{
  "input": "log_mel",
  "win_length": 512,
  "activation": "geglu",
  "fused_qkv": false,
  "num_experts": 8,
  "expert_mlp_ratio": 1,
  "shared_expert": false,
  "subsampling": 2,
  "num_labels": 51,
  "optimizer": "soap",
  "beta1": 0.9,
  "eps": 1e-08,
  "max_precond_dim": 1024,
  "lr_schedule": "cosine",
  "weight_decay": 0.3
}
Rows from block 5 of a small multi-label audio tagger, named by matrix and row number. Rows with one number belong to one neuron. Each number is 128 + 24 x the weight over its row's rms, rounded and kept within 0 to 255. All counts start at 0. After the name is the row's rms in percent of the matrix's.
After each neuron's rows are labels from the 100 clips, of 14848, where the neuron reaches its largest size: "lies over" is the class under the peak; "top examples" is what is common among them. Only what is clearly more common there than usual is listed. The data: synthesized solo parts of chorales (CocoChorales).
# gate: first MLP gate (model.blocks.5.ff1.gate.weight, 384x192), inputs 64-127
# fc1: first MLP up (model.blocks.5.ff1.fc1.weight, 384x192), inputs 64-127
# fc2: first MLP down (model.blocks.5.ff1.fc2.weight, 192x384, transposed), outputs 64-127

gate.140 067 [126 134 145 123 167 119 112 124 115 117 164  81 150 147 107 147 122 127 119 142 136 135 134 124 146 104 111 130 141 121 120 133 129 136 168 111 138 132 142 153 172 114 191 114  95 111 139 175 159  75 158 164 136 151  91  99 113 135 121 139 133 166  99 137]
fc1.140 066 [117 128 128 157 116 143 123 113 167 152 131 132 123  87 133 113 103 121 141 115 130  83 138 131 127 149 134 135 198 137 103 124 131 161 122 119 112 146  92 160  82 140 112 108 148 173 134 159 123 167 155  99 210 116  99 118 101 100 101 161 137  79 132 119]
fc2.140 065 [125 119 133 135 138 128 186 120 105  87 158 145 126 108 128 145 162 163 124  66 133 154  97 131 128  96 118 101 139 123 158 143 129 123 140 135 104 151 115 172 152 150 137 159 125 124 131 100 100  84 109 112 128  95 135 144 120 136 132 137 155 134  84  89]
lies over: A4
top examples: note A4; note G4; note A#4; violin

gate.315 090 [155 128 171 170 158 113 143 171 117  97 154 142 173 133 120 131 139 164  96 135 111 116 131 127 114 120 100  78 135 136 137  97  98 138 150 126 132 126 190 133 157 120  94 157 116  96 128 152 130 137 145 127 101 152  98 128 116 154 109 124 120 109  94 114]
fc1.315 091 [135 108 189 157 122  84 111 144 134 109 121 142 151 126 138 126 129 117 127 115 117 116 144 141 109 141 113 152 139 152 131 179 155 119 142 123 137 118 166 115 151 103 119 157 141 109 119 145 124 103 178 166  98 132  63 124 127 132 104 139 194 123 122 101]
fc2.315 096 [136 164 139 153 156 104 123 126 133 117 130 136 161 160 108  80 162 104 152 119  97 127 125 143 118 120 109 129 139 143 149 135 138 121 109 146 108 130 123 124 165 142 113 162 130 139  73 140 106  79  98 163 123 105 157 177  90 104 130 105 114 101 110 159]
lies over: E5
top examples: note E5; trumpet; note F#5; note G5

gate.37 073 [147 135 122 132 130 118 124 121 124 111  73 131 143 125 145 142 105 131 140 131 111  98 117 108 127 106  92 113  99 125 145 107  88 160 140 135  85 112 138 147 150 130 136 172 124 122 127 106 149 131 156 173 134 143 141 158 127 183 118 109 132 137  92  70]
fc1.37 072 [170 112 136  87 132 149 125 157 100 108 162  94 130 114 167 104  85 112 113 178 141 139 154 112  85 156  88 169 135 120 117 131  90 132 132 120  45 136 172 142 104  86  77 138 108 139 113  90 146 130 101 136 138 125 127 125 122 120 105 130 125 107 129 107]
fc2.37 075 [114 149 119  73 133 125 114 146 144 167 128 105 134 108 102 150 181 126 149  94 146  98 160  80 129 145 123 132 173 128 141 130 124 124 126 103  98 148 133  96 161 158 110 111 110 147 156 146  91 139 115 131 107  90  63 120 174  81 110  91 119 119 149 131]
lies over: E5
top examples: flute; note E5; note F#5; note D#5

gate.169 121 [140 139 151 101 145  96 171  81 166  91 136 149 114 173 145 106 136 152 137 102 147 125 111 114 115 139 113 100 125 107 116 121 142 125 134 161 120 130 124 147  91 126  72 120 123 130 147 115 142 107 176  86 158 124 119  80 114  86 121 112 139 148 141 169]
fc1.169 110 [145 133 125 127 162 138 214 116 168 123  87 132 118 179  93 126 136 130 118 140 133 153 128  79  91 166  99  89 103 119  94 143 124 166 129 128 120 122 114 110  86  98 112 177 105 120 114 147 116 142 112  96 134 117 120  91 104 101 173  90 138 148 121 165]
fc2.169 122 [184 173 121 148 174 138  98 140 132 128 105 145 141 130 140 112 103 116  95 103 101  95 132 161 143 139 119 138 121 182 161 136 148 113 129 126 125 162 145 135  98  71 141 122 134 135 138 161 115  93 112 165 121  85 168 109 147 127 127 108 119  79  81 114]
lies over: A4; silence
top examples: note A4; trombone; note C#4; note B4

gate.94 082 [182 106  83  95 158 115 152 106 142 178 161 132  96 156 155 140 139 102 145 116 140 161 103 144 113 101 128 144 147 115 124 111 140 118 119 131 117 131 115 181 169 121 134 107 132 144  91 136 149 124 108 162 133 132 121 127 117  96 132 109 141 151 122 107]
fc1.94 083 [156 107 158 179 173 122 131 111 121 153 140 136 185 126  93 152 129 137 111 132 147  97 122 102 103 137 103 150 146 134 158 100  86 128 133 104 128 167 151 117 106 131  90 158 135  92 110 140 142 102 145 145 127 119 108 161 117 126 114 130 117 119 140 102]
fc2.94 083 [153 164  91 136  68 176 157 119 146 116  88 168 107 110 173 103 136 128 167 135 153 121 119 122 132 175 120 100 131 121 133 127 150 113 110  92 115 183 123 132 166 107 123 136 170 106 135 169 118 107  92 119 106 173 135 159 157 132 122 177 176 118 126 113]
lies over: E5; E3
top examples: note E5; note D#5; note E3; note C#5

gate.298 106 [148 134 151 110 123 143  94 177 110 147 115 114 142 142 177 150 157 132 111 153  66 147 109 120 181 127  95 125 133 143 136 127 145 124 158 114 153 130 174 141 126 105 170 150 172 136 152 149 135 130 106 152 137 148 177 109 138 137 107 111 111 148 131 110]
fc1.298 109 [118 151  60 111 115 122 141 109 107 104 164 141 155  97 154 151 113 145 160 169 113 101 101 145 125 157  98 126 128 130 115  80 134 109 133 103  87 134 140 135  94 153 185  95 121 115 147 115 125 149 118 174 150 111 119 161 163 140 138 135 147 123 130 114]
fc2.298 109 [147 139 113 148 115 118 122 108 138 112 170 143 125 137 107  96 100  86 143 137 148 128  97 127 131 156 148 161 122 121  85 114 133 113 163 112  78 104 125 143 164 128 126 106 151 118 170  99  93 120 115 159 101  91 140 128 175 151 116 144 129 104 127 161]
lies over: E5
top examples: note E5; note D#5; note F#5; instrument: flute

gate.190 067 [121 102 182 117 156 146 149 117 114 111 134 181 107 167 143  71 142 112 126 144 139 113 115 128 154 154 126  92 103 110 137 117  96 157 111 137 146 124 114 105 116 134 124 138 155 118  94 125 143  95 143 114  98 112 104 105 113  91 158 112 127 117 120 126]
fc1.190 065 [127 140 142 118 127 146 127  84 122  76 145 138 111 164 114 146 134 135 111 150 149 133 142 121 128 164 106 103  81 126  88 147 119 143 143 112 109 145 134 167 115 124  89 168 118 108 175 103 104 125 137  43 131 167 121 145  91 160 182  96 133 114 100 111]
fc2.190 070 [185 127  80 140 145 106 167  91 123 151 117 129  92 121 119 155 139 107 168 112 119  98 161 125 175 108  74 131 128 146 158 125 128 128 150 166 134 114 136 157 113  78 111 121 121 130 133 151 122 136 117 142 104 151 101 100 148 135  88  90  68 142 123 149]
lies over: A4; C#3
top examples: note A4; note C#3; horn; note F#3

gate.351 080 [120 119 125 123 112 145 107 119 149 135 127 160 149 107  93 167  87 185 120  81 116 105 114 166 126  96 106 145  89 116 158 162  76 109 136 129 111 147 152 119 119 155  90 132 197 156 136 147 145 118 167  95 103 147 138 172 114 148 154  97 119 133 119 110]
fc1.351 080 [121 137 129 100 104 103 123  97 150 110 147 127 115 126 127 109 144 147 128 135 131 107 133 137 159 157 137 119 141 110 146 126 131 137 147 143 122 130 162 147 152 123 146 143 140 121  92 139 103 139  81 158  74 125 113 122 150 150 116 108 172 107 133  98]
fc2.351 087 [106 174 175 128 145 138 148 117 103 147 155 181 118 137 129 145 100 132 107  54 136 131 115 126  89 115 112 114 152 144 116 157  69 131 120 118 113 164 102 105 126  98 170 106 121 151 129 128 102 100 147 140 160 120 114 156 117 125 125  67 119 107 125  95]
lies over: E5
top examples: note E5; note F#5; flute

gate.187 103 [135 117  78  95 107 125 110  71 160 118 149 198 143 137 131 118 138 136 138 153 134 121 148 137 151 141  91 139  94  92 108 139 186 137  82 150 117 133 110  84 111 160  87 164  98 125 134 123 125 154 111  93 187 128 146 135 135  97 137 138 148 139 132 137]
fc1.187 104 [145 144 123 172 154 119 138  95 159 133 134 171 129 179 107 148 113 132 169 100 130 121 157 124 130 133 136 149 117 106 101 109 115 126 118 136 130 151 143 113  92 121 123 196 160 145 170  81 129 148 128 170 140 110 134 104 140 116 137 139 103 134 108 129]
fc2.187 112 [ 97 120 135 121 134 121 132 164 123 119 154  91  89 124 170 150 138 118 130 177 141 125  97 125 184 139 138 151 122 157  69 106 132 149 147 136 133  99 138 112 142 144 118 134 127 129 103 127 135 160 123 131 106 112 106 117 158 179 143 152 149 159 107 154]
lies over: A4
top examples: note A4; note B4; violin; note G4

gate.87 089 [129  86 134 154 129 128 125 156 135 115 135 113 120 100 146 114 146 178 129 110  95 133 156 104 150 152 110 126 122 111 152 155 106 113 141 129 170 136 125 105  89 117 149 124 117 124 114 100 103  90 147  97  97 142 106 118 103 145 166  88 140 145  93 128]
fc1.87 087 [115  88 104 122 148 112 109  75  63 144  78 147 115 125 154 140  82  94 120 139 147 122 136 128 103 111  85 106 126 106  99 137 192 132  96 143 114 145 137 121 136  97 126 131 113 130 118 128 132 121 160 113 113 142 141 138 125 129 118 125 179 154 117 121]
fc2.87 089 [ 92 111 102 136 127 157  96  97 185 135 127 142 148 118  93  92 157 145 144 128 137 149 130 153 106 131 139 139 114 159 109  93 149 110 111 150 105 120 156 154 104  88 136 132 137 128 110 104 154 103 185 122 152 151 176 110 111 132 144 104 171 141 120 121]
lies over: E5
top examples: note E5; note F#5; violin; note D5

gate.237 134 [167 128 124 139 114 143 145  99 144 116 105 129 121 100 118 169 138  94 148  60 110 108 130 164 155  99 116 104 136 129 120 161 114 140 139 145 120 116 128 102  91 122  95 158 150 129 102 130 151  94 140 124 112  83 112 158 137 103 128 155 145 137 100 150]
fc1.237 127 [145 153 151 131 127 125 145 118  92 128 152 137 153 162 134 111 131  90 165 110 117 108 127 129 136 138  98 101 119 175 101 134 134 115 116 128 127 117 129 140 119 136 140 109 133 174 164 107 126  91 136 123 125 135 111  82 134 148 136 107 144 140 150 114]
fc2.237 126 [124 180 115 172 141 160 140 137 142 123 143 154 121 122 136  87 145 146 142 170 115 134  92 151 121 125 108 112 116 170 154 160 145 191  84 114 142 156 164 124 130 110 144 105 127 159 114 119 117 138 144 147 104 146 107 127 109 158 120 115  98 138 127 134]
lies over: A5
top examples: note A5; note G5; violin; note F5

gate.50 059 [107 137 165 142 122 130 116 120 199 123 123 170 172 127 140  96 113 121 164 101 138 101 157 132 140 117 108 112 116 128 159 133 127 160 126 120 100  80 172 131 130 155  59 171 126 112 146  76 169 130 120 144 125 109  93  66 119 141  98 134  91 160  75 171]
fc1.50 055 [114 138 165 145 157 131 106  97 125 166  87 117  98 103 138 107 124 134 115 157 147  91 131 146  94 158 137 147  93 106  90 141 165 147 140 167 160 120 123 143 154 120 101 125 129 126 114  97 129 136 133 159 124 159  90  93 146 113 114 117 128 143  65 137]
fc2.50 056 [146  95 118 126 128 130 179 163 123 118 134 127 133 125 129 123 154  96 131 131 126 147 147 117 123 116 149 115 117 152  85 156 142  98 119 112 111 180  98 112 130 142 121 129 140  83 152 115 107 127 119 120 153 127 146  86  92 134 115 157 132 135 151 106]
lies over: E5
top examples: note E5; flute; note F#5

gate.250 110 [131 113 137 153 116 124  88 129 171 153 101 139 131 130 148 149 129 107 115 152 127 129 112 148 123 110 172 133 148 144 146  99 151 123 129 147  94 138  87 149 139 111 114 126  95 115 114 120 118 138 123 136 121 151  90 130 168 126 107 136 111 137 117 114]
fc1.250 098 [ 96 121 135 139 131 115 129 145 126  96 102 160 135 133 100 179 131 126 101 124 129 115 127 161  93  79 150 129 166 147 132 135 131 123 113 149 121 139 117 162 133 148 161 139 125 131 162 139 119 109 152 169 101  83 168 146 117 126  81 127  93  87 138  72]
fc2.250 106 [ 79 133  96 161 107 119 129 165 154 132 137  79  94 129 131 133 155 131 140 117 118 131  92 119 186  83 149 126 132 120 120  83 128  98 123 118 117 198 145 105 116 138 145 103 167  67  88 136 122 108 122 124 122 145 133 152  90 144 100 139 145 137 114 115]
lies over: A4; A2
top examples: oboe; note A4; note A2

gate.88 090 [ 91 120  62 111 113 154 141 135 105 122 162  98 134 147 155 122 140  79 153 127 146  85 128 131 112 143 100 119 130 135  76  89 152 137 115 142 132 119 132 168 127 148  87 160 122 175 146 116  92 125 141 162 135  80 158  87 136 139 110 112 145 136 132 129]
fc1.88 093 [150 125 150  66  84  94 147 170  86  99 141 122 102 122 129 131 110  94  90 113 123 121 134 123 133 121 132 133 115 113 106 113 151 120 134 103 113 110 142 134 119 142 141 132 177 112 136 180 119 143 130 129  86 121 128 152 177 132 135 120 113 186 136 105]
fc2.88 096 [126 181  90 125 129 137 109 106 122  74 110 149 140 146 150  90 129 155 159 100 105 136 136 133 131 155  87 144 108 130 159 185 105 114 176 132 127 135 138  79 143 145 164 121 128 131 150 116 113 144 138 113 155 121 121 115 111 142 129 139 157 134 190 106]
lies over: A4
top examples: note A4; note G#4; note F4; oboe