Weights of a small multi-label audio tagger.
Model: 11.1M parameters, log mel input, arch conformer, norm layernorm, activation geglu, moe soft, width 192.
Training: soap at rate 0.0034, 8600 steps, batches of 384.
Data: 39062 training examples, 84.5 epochs.
Rows from block 4 of a small multi-label audio tagger, named by matrix and row number. Rows with one number within an expert belong to one neuron, the router's apart. Each number is 500 + 25 x the weight over its row's rms, rounded and kept within 0 to 999. All counts start at 0. Numbers have three digits each. After the name is the row's rms in percent of the matrix's.
Before each expert's rows are labels from the 100 clips, of 14848, where the router gives the expert most weight on average: "strongest on" is what is common among them. Only what is clearly more common there than usual is listed. The data: synthesized solo parts of chorales (CocoChorales). In brackets: how many of the 100.
# router: slot weights (model.blocks.4.mlp.router.weight, 16x192, trained with AdamW), inputs 0-191
# gate: expert gate (model.blocks.4.mlp.gate, 8x192x192), inputs 0-191
# up: expert up (model.blocks.4.mlp.up, 8x192x192), inputs 0-191
# down: expert down (model.blocks.4.mlp.down, 8x192x192, transposed), outputs 0-191

# expert 5
strongest on: tuba (74); note A3 (34); note G#3 (30); trombone (26)
router.10 096:483501528501508547515534493538532545499415480527494491461532467538520470490488473493504496500529466500469543499520458500490537455473505489488521506506490496519470510504490472509498494461501502538533523544440534461546477465483454519490526518494487500513505495502515509489525501475534506522502473477487491468487452498512513454495452518495523488503473511509500498512517487518423469535482450512443491486499484528514478493498519468448522493507490472497501482471490507495497474502507527473478515492499484519479503540514503509507473505519570541521489530490501482549516485507512472481
router.11 088:489513477521457511482501471486511479518522529517475533480504468491524535492527491505513527519488499498524493520471518557538502522486536480520513462563504500490518534489484520501555506502513495492488496465520488475503529552516523542523521469476429494444502460505520535482441464511464467495550449485530494524529533511507505483477533473468486532466529510501483497510472501496497473511538514493509507510501507439510516533546483519493522538519517482487469509455520511495486481497471502479520488526484509499529538451476477458466465514479498510470502477475509490473488488513504540525
gate.0 070:480498505553503497496499489507480478485531522522500476474522503464477490497480512478493533461543480505517524501517489468470508441506470501462531460505524476517526513540460516515549489422438503484503530500473477490510508485518493489484519482497490481498458482531550517509516513492497480554509467454526502513533494507526490431481487550479497524517507516479480501514483537520531492530452493527459497468500489511524533533516464492465539506493484523509494457476503484538493490482494487513504494506532498501439487501534529557536531495506523507496535460460498511507471518519515493517
up.0 077:500485478503534512489493496527489499504539499494536503457475485502514477528485480510465540461562497487536519561505509502534503483489445480472538478479515482496516502526469510505503510431466490452511520500506487502503524505546509503536496506483519547500498460502503523484486502509482505524523478468517508529472498540520496477440504496501491455499492493490482487500471494514540534520452455516476507485528461503520509496459498475504550491496514511512489490508550523508530482483514457494526481510557498516407470482491496536536511514497488496500539457470507531506464546505483512492
down.0 074:481473484492494501494492460481541508490492491523487539516511489557539545509519458513479497536484514521482489504508526545460532516482519475506472457492462510459475502482501522545491505554494456504546511526512540526489535465503505521481491485509497491503467516489498529504483488495510474526481541495546487502520470484485505450478485500507510466466483482546539487472528572542487487502516493480516461478521515483556448517523555471498484501531440494444461489480488533480480503485465506501479512507495511491490513526502534507496475515499477516524463466482525511484497515493526511464
gate.1 059:506478524511489468517518550507496516549461506478449452503527484495482502534521518510526516518525490510493504508505528490469507464502472482487505536477501493517569498556508506444464522514481471450474515526473491495456494489491468507472492520444541488476498501462536491494550533492525528537517480492492443522519523481532504469489489522524470526484515517543524509514543476498512526481415515454502502492503520496486512476512446540471475496504461496479497450486530484496546479477496529506524504509514525475489505468507520533536505497508494507501475490502513493520479512515486498510
up.1 057:492481502496466518498479460489526513501482539495495486496486474506501511476524502481498473546459450474530491461506511521480505514474551500503537479497520547493505467431510493547533485528466486490499563493525500484460496475461541525548509484526479505507529522512524477503461485496470485539467552533477546459488478480462480514508485526524522522492500515458499468460513495501524503514510491535522489492527475521510493515486526559486515539496524544483481523506435498471486489492531485507489512515508462468538495555483525492480474500480513503495524484463524512494502512487505492450
down.1 054:498471473471517508481512496510468533545517507463513521510489527538501560519512483481478464467467481502520524538544532520464494517443517495521516535486488486462509475479511501488479515499500490448453483526517475490464461493469460543492509483508569495511487498507497505486498506495504481491506481540513488488495513518496509441482537505499480571499429483507518474492505480521493496454509520529523503475565540486479520515506523562471489519491465476525477522540461519501485499490495516488506518540495487521488493494470543454509514513529526504488476497461515539490498477493495489511

# expert 7
strongest on: violin (59); note D#5 (37)
router.14 119:462535506496506525508463468447502492526548454507531496460469475526485535524507494493502461462504500488480533498503543521506506533483510481480520471515511517514514501497496505493516508502497506517520498457568510505470484520536487547519530491508471533484529440480486518460457482515483511481561497474503487502537515502476500510468522500521493501501520492441496506514459517499522489503469491496507504543501503487502474501533486537501464493507541520530468490475545503538549529495515488466529505535525547511451551488484491489488488498488464474494543517470493496501516459545479530554
router.15 109:481526477517514520509474495455483490527517462494553497492493484473506521532480516490513481479474493496453536488488536524500514521492500484488509483507504484533499471491532514468552505511478491538503500430562509501497472522531467551527491488535487525486511445493493528448479481535498514464545491504511479505531517514486498497493511510504478486466531505463468501521449459505499495477476498501478509504503496489502507505531483528498458470494527516543481525464509507524560540528481495480534508532525519521461544499515481484504510484465485470480539495456516476466526468534508536570
gate.0 054:481473490479525519511523493476527488503527497491481476530531485555487507527489489480547530496556491511518459531495551501496496511481507464518543497473519491497527475501491493482487503412506488526481466483525526491467509511496496500537534503480453515492509550500477548486536476532456535484523520527488483487495514488512505541509484527482495487520485484455560480491484520490505477516511519514513469498488496495482520495451502526510538500494564444514516529524501486479457503485522496517477436554509475522518513524472521489475476471510495452485522496464477529508492474496484471540
up.0 051:482508507496505486519507472517508512517456532484514515450494504495532502491484480488480510485468482492515546471459495502488498495511518528494530443476511531559491472443498491500479527496501497479526477496489539511531462468537523530497511484551473495504504490520459542487504530480471486475541503528501517502501465511502501473486501520543481495500494501498542458471523500554521477553512503502487515490478488497501560501433547504476494508435510510446533525502463491529516499549559452480488514522487513495501491489520532518452500481556493493512471456501494482479491507512504481511
down.0 045:499523527536503503497458480485476509521501488484482456504503497492495554439529481490543481471492513471484522539484529462520520465551505498531549510525489544495527503498525472478515490502499484510490521460504550486463504454483514486529504521486481455522533496472510522487545483493481495501502488556494499482488475511526500501482494527502515493505553494515552511531505467507455532517507520469536536502532518470457509471519578495474459499500510432520490487511534524499503489490484499522528513529484487470476476502464523504510510498459467484476456517489506507523477494487502454460
gate.1 047:460517502518511548503458495530519486474496493502523541534523478510499533502468507499519513524467492560478501488493550459531521533487469449496491515503483501518489486480495488527535482556509506495479500466527512466481503460524531505514516489506468488490508523541514456504532490522488517486503513506518504507472484497502472498472522489538467459549509505489480503497527513527531541513435513502497498529472507495485517492468514470486492530503482511503510441504493497511502524480438458506488494446512493481521461481436488481541490473504469497489499550541472527515455552507497551529
up.1 051:482514534508501490495465499519511510488467520500482485491499444483473525492498542505551492533468518528514471473505457474552494513515515491496441453530479537511524489517497499507490545541517483480494520492525479446474508506542458491458551509532449509498532532515458491509509544503521478464496521537477482542514495517516470509516483503532504485500497508503517523492532537492527496471496486486500461522519539506468532498485509469517516526475486510516486511508528486492481488514498457517444481437525527477510482489484482481529450438524478551512508515517455488515475482513516520508
down.1 051:510481551495504486500473494488487513503498508540447502492485480479475515459523518455540531490518514499521487459524486527484516487505486512506498525510520473486525500504513535492494567497518493504471519472490504488506503466510478464479488508457496490533514464434491484461506475475532437527465502489477467536497563525501516490524505557495497505513523532470522475471538482511447506495513474512518502467507524550524499541533512500523463532474494510509496530499519496517501454520515462462516480512515555509535454457484489497475512473482493503486474510527483520543469471527537504467

# expert 1
strongest on: note C#4 (82); cello (41); viola (25)
router.2 092:538519531520529483527508508537504531501450470512493477459479475541491467466501469509488465501564485529509518484454425496522502477542550509543503492517496491472495516504483520497503520449510548516501518559450497473491504499507524515460515518467497525549489534507539531541507525505503482511482450477501505508499483517499547494529484493494523514522458538515508517528538519501481490513500460517498487506506492523450517483504506455479536524495490491469517485467500506459452455468536539493504528507489507485489480510506505492498456491496502552519495488522485464521495496475493501481
router.3 105:530509544527512483549508522526491507511470480505505462478484483558503485474487467507512474495551486539505520508499436479537512496522552516521520489532491477473476519498485484479471492470513557506506515541429512476501494507486488500483509524456502501527514545517513499534523550497511493529479455472468515499506475488476509478468467506513536526515448525529506503514540511515442473484491460506483481519514471512458510480494513482472525517445479501464509480499516488484448469478523525493500504506488514503489467523507503522482474516541520552514482489515469466526538476479520481474
gate.0 040:507480482517546521512530448516467515522487490486456522499506512514471513468475512501501506469520497489492487537508529482442488465482524515490458527503537498489489471505523540522516503558475524497482515476543511497497501452484511495490512498522536491514454522521464516527544522541504528530491510488487524490522473475513489498524503452498505544467473496533495500490464508488516519495517526476445493522494491501490528512458513494498566492509529473474545451514558504425495531505492510499457492454518489491446530501502554504497503502482495475505505483527466465521497522499528455508
up.0 042:461497513502504501466494476494532471487530484511485520512474497476559474479490513500526510532506509506500552536530499499468485485493510507483490529535478486501488466529489490465510440473479522454466469441506478497537505539482464495509562457518540551541503487501447551487521478522477478506504525499482499544532527529471528491505496512508537472490508498516476531498518492516559536478482502483480516504498506491499527481474500490553496513498466536545505513496470528459495514521473496500486499486475547472480457497542517490526492471503483487513530491472465527476501468453485513532
down.0 039:509523503484503522472507527524502525522499464517521503524498498518506499493535504497472501463507474486428521522489482498443491504476499503473509488472478457489512511557519456472514471508499526552490514513496502489515471462478507508462511498493477511532505468546538515504495491525479507486518500489529473494499470514531543517454461521517522471504499502499498542535492545507450522474498515460477520495482524486485514503537533540499510506517453498513481527519448534474501429476535501515500446494500542505488512482464491514524493535496486527447500515487458524501462485489539551554
gate.1 122:481482526460484530502502527474508503489445490483538528502524478512536505510464526486481540530462461488492490476501488468503529496502550542467505517524534552554455542492511525526486510529474551569506513505490527482522459495439486502461479507502527480485515505506446493491435523500524506522498503498462502497502527458497456501531455491507495504550478495501486467513516525485500481502492465535479512502488464552498508481516513472523502480493501513511519528480498523485471526496472471494499498464499535482523522482473490460468479492491523527537491475517502455503525520502538493523
up.1 115:508481474507494504511500478489505516471442540498523519456542460504495503529450479480459459545481515485504485475497486479508499511517517499452518508530501546505477537499499492527511516498447522552537522516512476513486485548463504500491476529477505474495462482502476536496432505481470499492496510478466499522508507486478527513497473483502487479509514519499503488521489510523530499543490492548491541511523461578536487496529530510532476449518532519545480523445522516482475499482492487469436531492520535469507539520489444494532487513520514516522523490492523500498500480476500492509
down.1 130:493495472510504496503539518499490467495449512530521490478526461515523497507452491480504501519505477482528454523477531462490518516497478443503464481463513506496480492506487529560468516484483507551518519530494536532493509519482455508531494487526501483506514495497518487493461496548509520515542517476472474491546483481446464457488482463515508488490471520500510486524509521529513509478579489513488551502445477522458483524471513497540525507503517515515487517473533510492506524474448534469494495506476494500507565484460551500491466491508495522526519499491487455496527492501504531546

# expert 6
strongest on: note A4 (57); horn (41); trumpet (35); note B4 (30)
router.12 103:531515520551513494539499495514509516483462486501497464458484479541498448462472490517500470507564495517515515494503437501486513486530544497526495501522526489471498526496480490505482497453516525499511525556430490460485502470507517515452514520478477513537495520516523520540520532499505461515479467458486514490512464504498537493509489527503517503520471523525521544513546530496463484493511471516512494490505482504461515499517503445475520520485485494460494487488529486445432465470549541518488518497492501494490466520495488506507453490507519552529503495514475472517520479478501504478
router.13 104:536508504533495474552507493520496500479462477478494461464492484554513469458512457521505454499534480540495507511484457522510524511531531516529506504504489490477520510504485507486484504449531533497502544587420507472494489491479512519483525517487500508539512506529521530523526520509533463483500458466509512510500485504519518482497508511508497513524473540516533504514531511507482445523494472511492492506501493501450523479493503433480553529495507472472498464473516487480477452456517514511498520506494527490495457535503497491508437498499527530520473505490472482529524492485519476482
gate.0 086:501472452502475492520533493500500535501553539441454462520490484508520500495521483489471473524461500471507517492524502506506506520493572495512509462473487497494528481493482503498515489516492488458505449482520529496504540458500508476520466446540467495517482518518493480477525587502536481495492520485515476532480541520457514526503525461496474485536469536478511481478517481510472541537471519555509482482528489481501481522510496509497498506507496505500501516481453491494466508484539512550542486466490514480508506496483480514519534453498503527493450542486505485487498539513486521540
up.0 087:493502495462518491490508501473519493464547538529489486484457481539568526525489480501492502532508489505520500419481504489498519502489497497543534474458523492451507507508511495527494524532523499500481497486549508491536522494497529488501501472516526484491463490469452485517499491519493495432467507519503494489496571530485506529475516468490481539554462518510492502514477518524489500561537496540485484514480484490516474497509542484511477492527507467495449515515507479503504463500484549521508474474452512481547501493482467514521513489482521470491482502502500482542487478505428511528
down.0 094:463480516494557518497538507506497487459504533520494484480491499555527490516540526469443498544509498475481539501524446491508492536510505535507491470536459502498473486504497490493496515471477512506483430496496491459551468527493504470471507462490534458499510511484511496528462535518495467546507501488493504485493446494498486472518488531453507495546524506522525517489476480538512467499542491499498494495503519492498499511505533493502546501480480529508483503522512502470518505508504490437540519468480488546516492469547489484528489496480464501514451501484577527523507503482473541498
gate.1 079:457527520525525472558460503473489499489493492490485460462494529460463500523483515531524510528548487527480531493534516514477474490484499496491503557494458508491477505532515496489512460503534525484506490494478484530492464504508485560509476501465525561520499490482498507465491496471531500544470523484522477488530510515457525562499482515498482475542501479511522496446497514522497508488496487476470457480483549490513490482517516498513508492495507528514509480542537497445530490537489487486471493446514573508443513510493511507490455498468492529517509509532494481503457479493508520532
up.1 079:477539510511505475523482462527522493483514525505505487516519504463458537525509486527503538487526529533481511475468533494523513459468538528515491453490459474491476512502492489464531522502531499472519482548495522489495542468494477520509477459491523530480534502487505498512530484508528472513478533455487470487524522509499557491508494511520504482488496496480490482490564498496516468443582476488473440468575551478506464475505513489518532505500511477465488460537531489503516517490534480495533479508524508519486515493512512503469481500500486470530463500511513473517487527483478528478
down.1 072:528500503496518504559581480489515498473455474498496506528508491495506532473477475518498504479497507495519537480487475486492539475487494489484501476521510497502501510533494508525509555503501518475507541493507495518477496531492504559489483503480528480493504489533511479475527519500453440494459501530502532556493524536462495504505480536536504500476513480460476505500489478448529470479460510517519522508496516500493478498484496470514466537468498520529459451459537536533468462482516515488544527484463514505501531514511460482534503515451469492479559463489518508491524512497513447534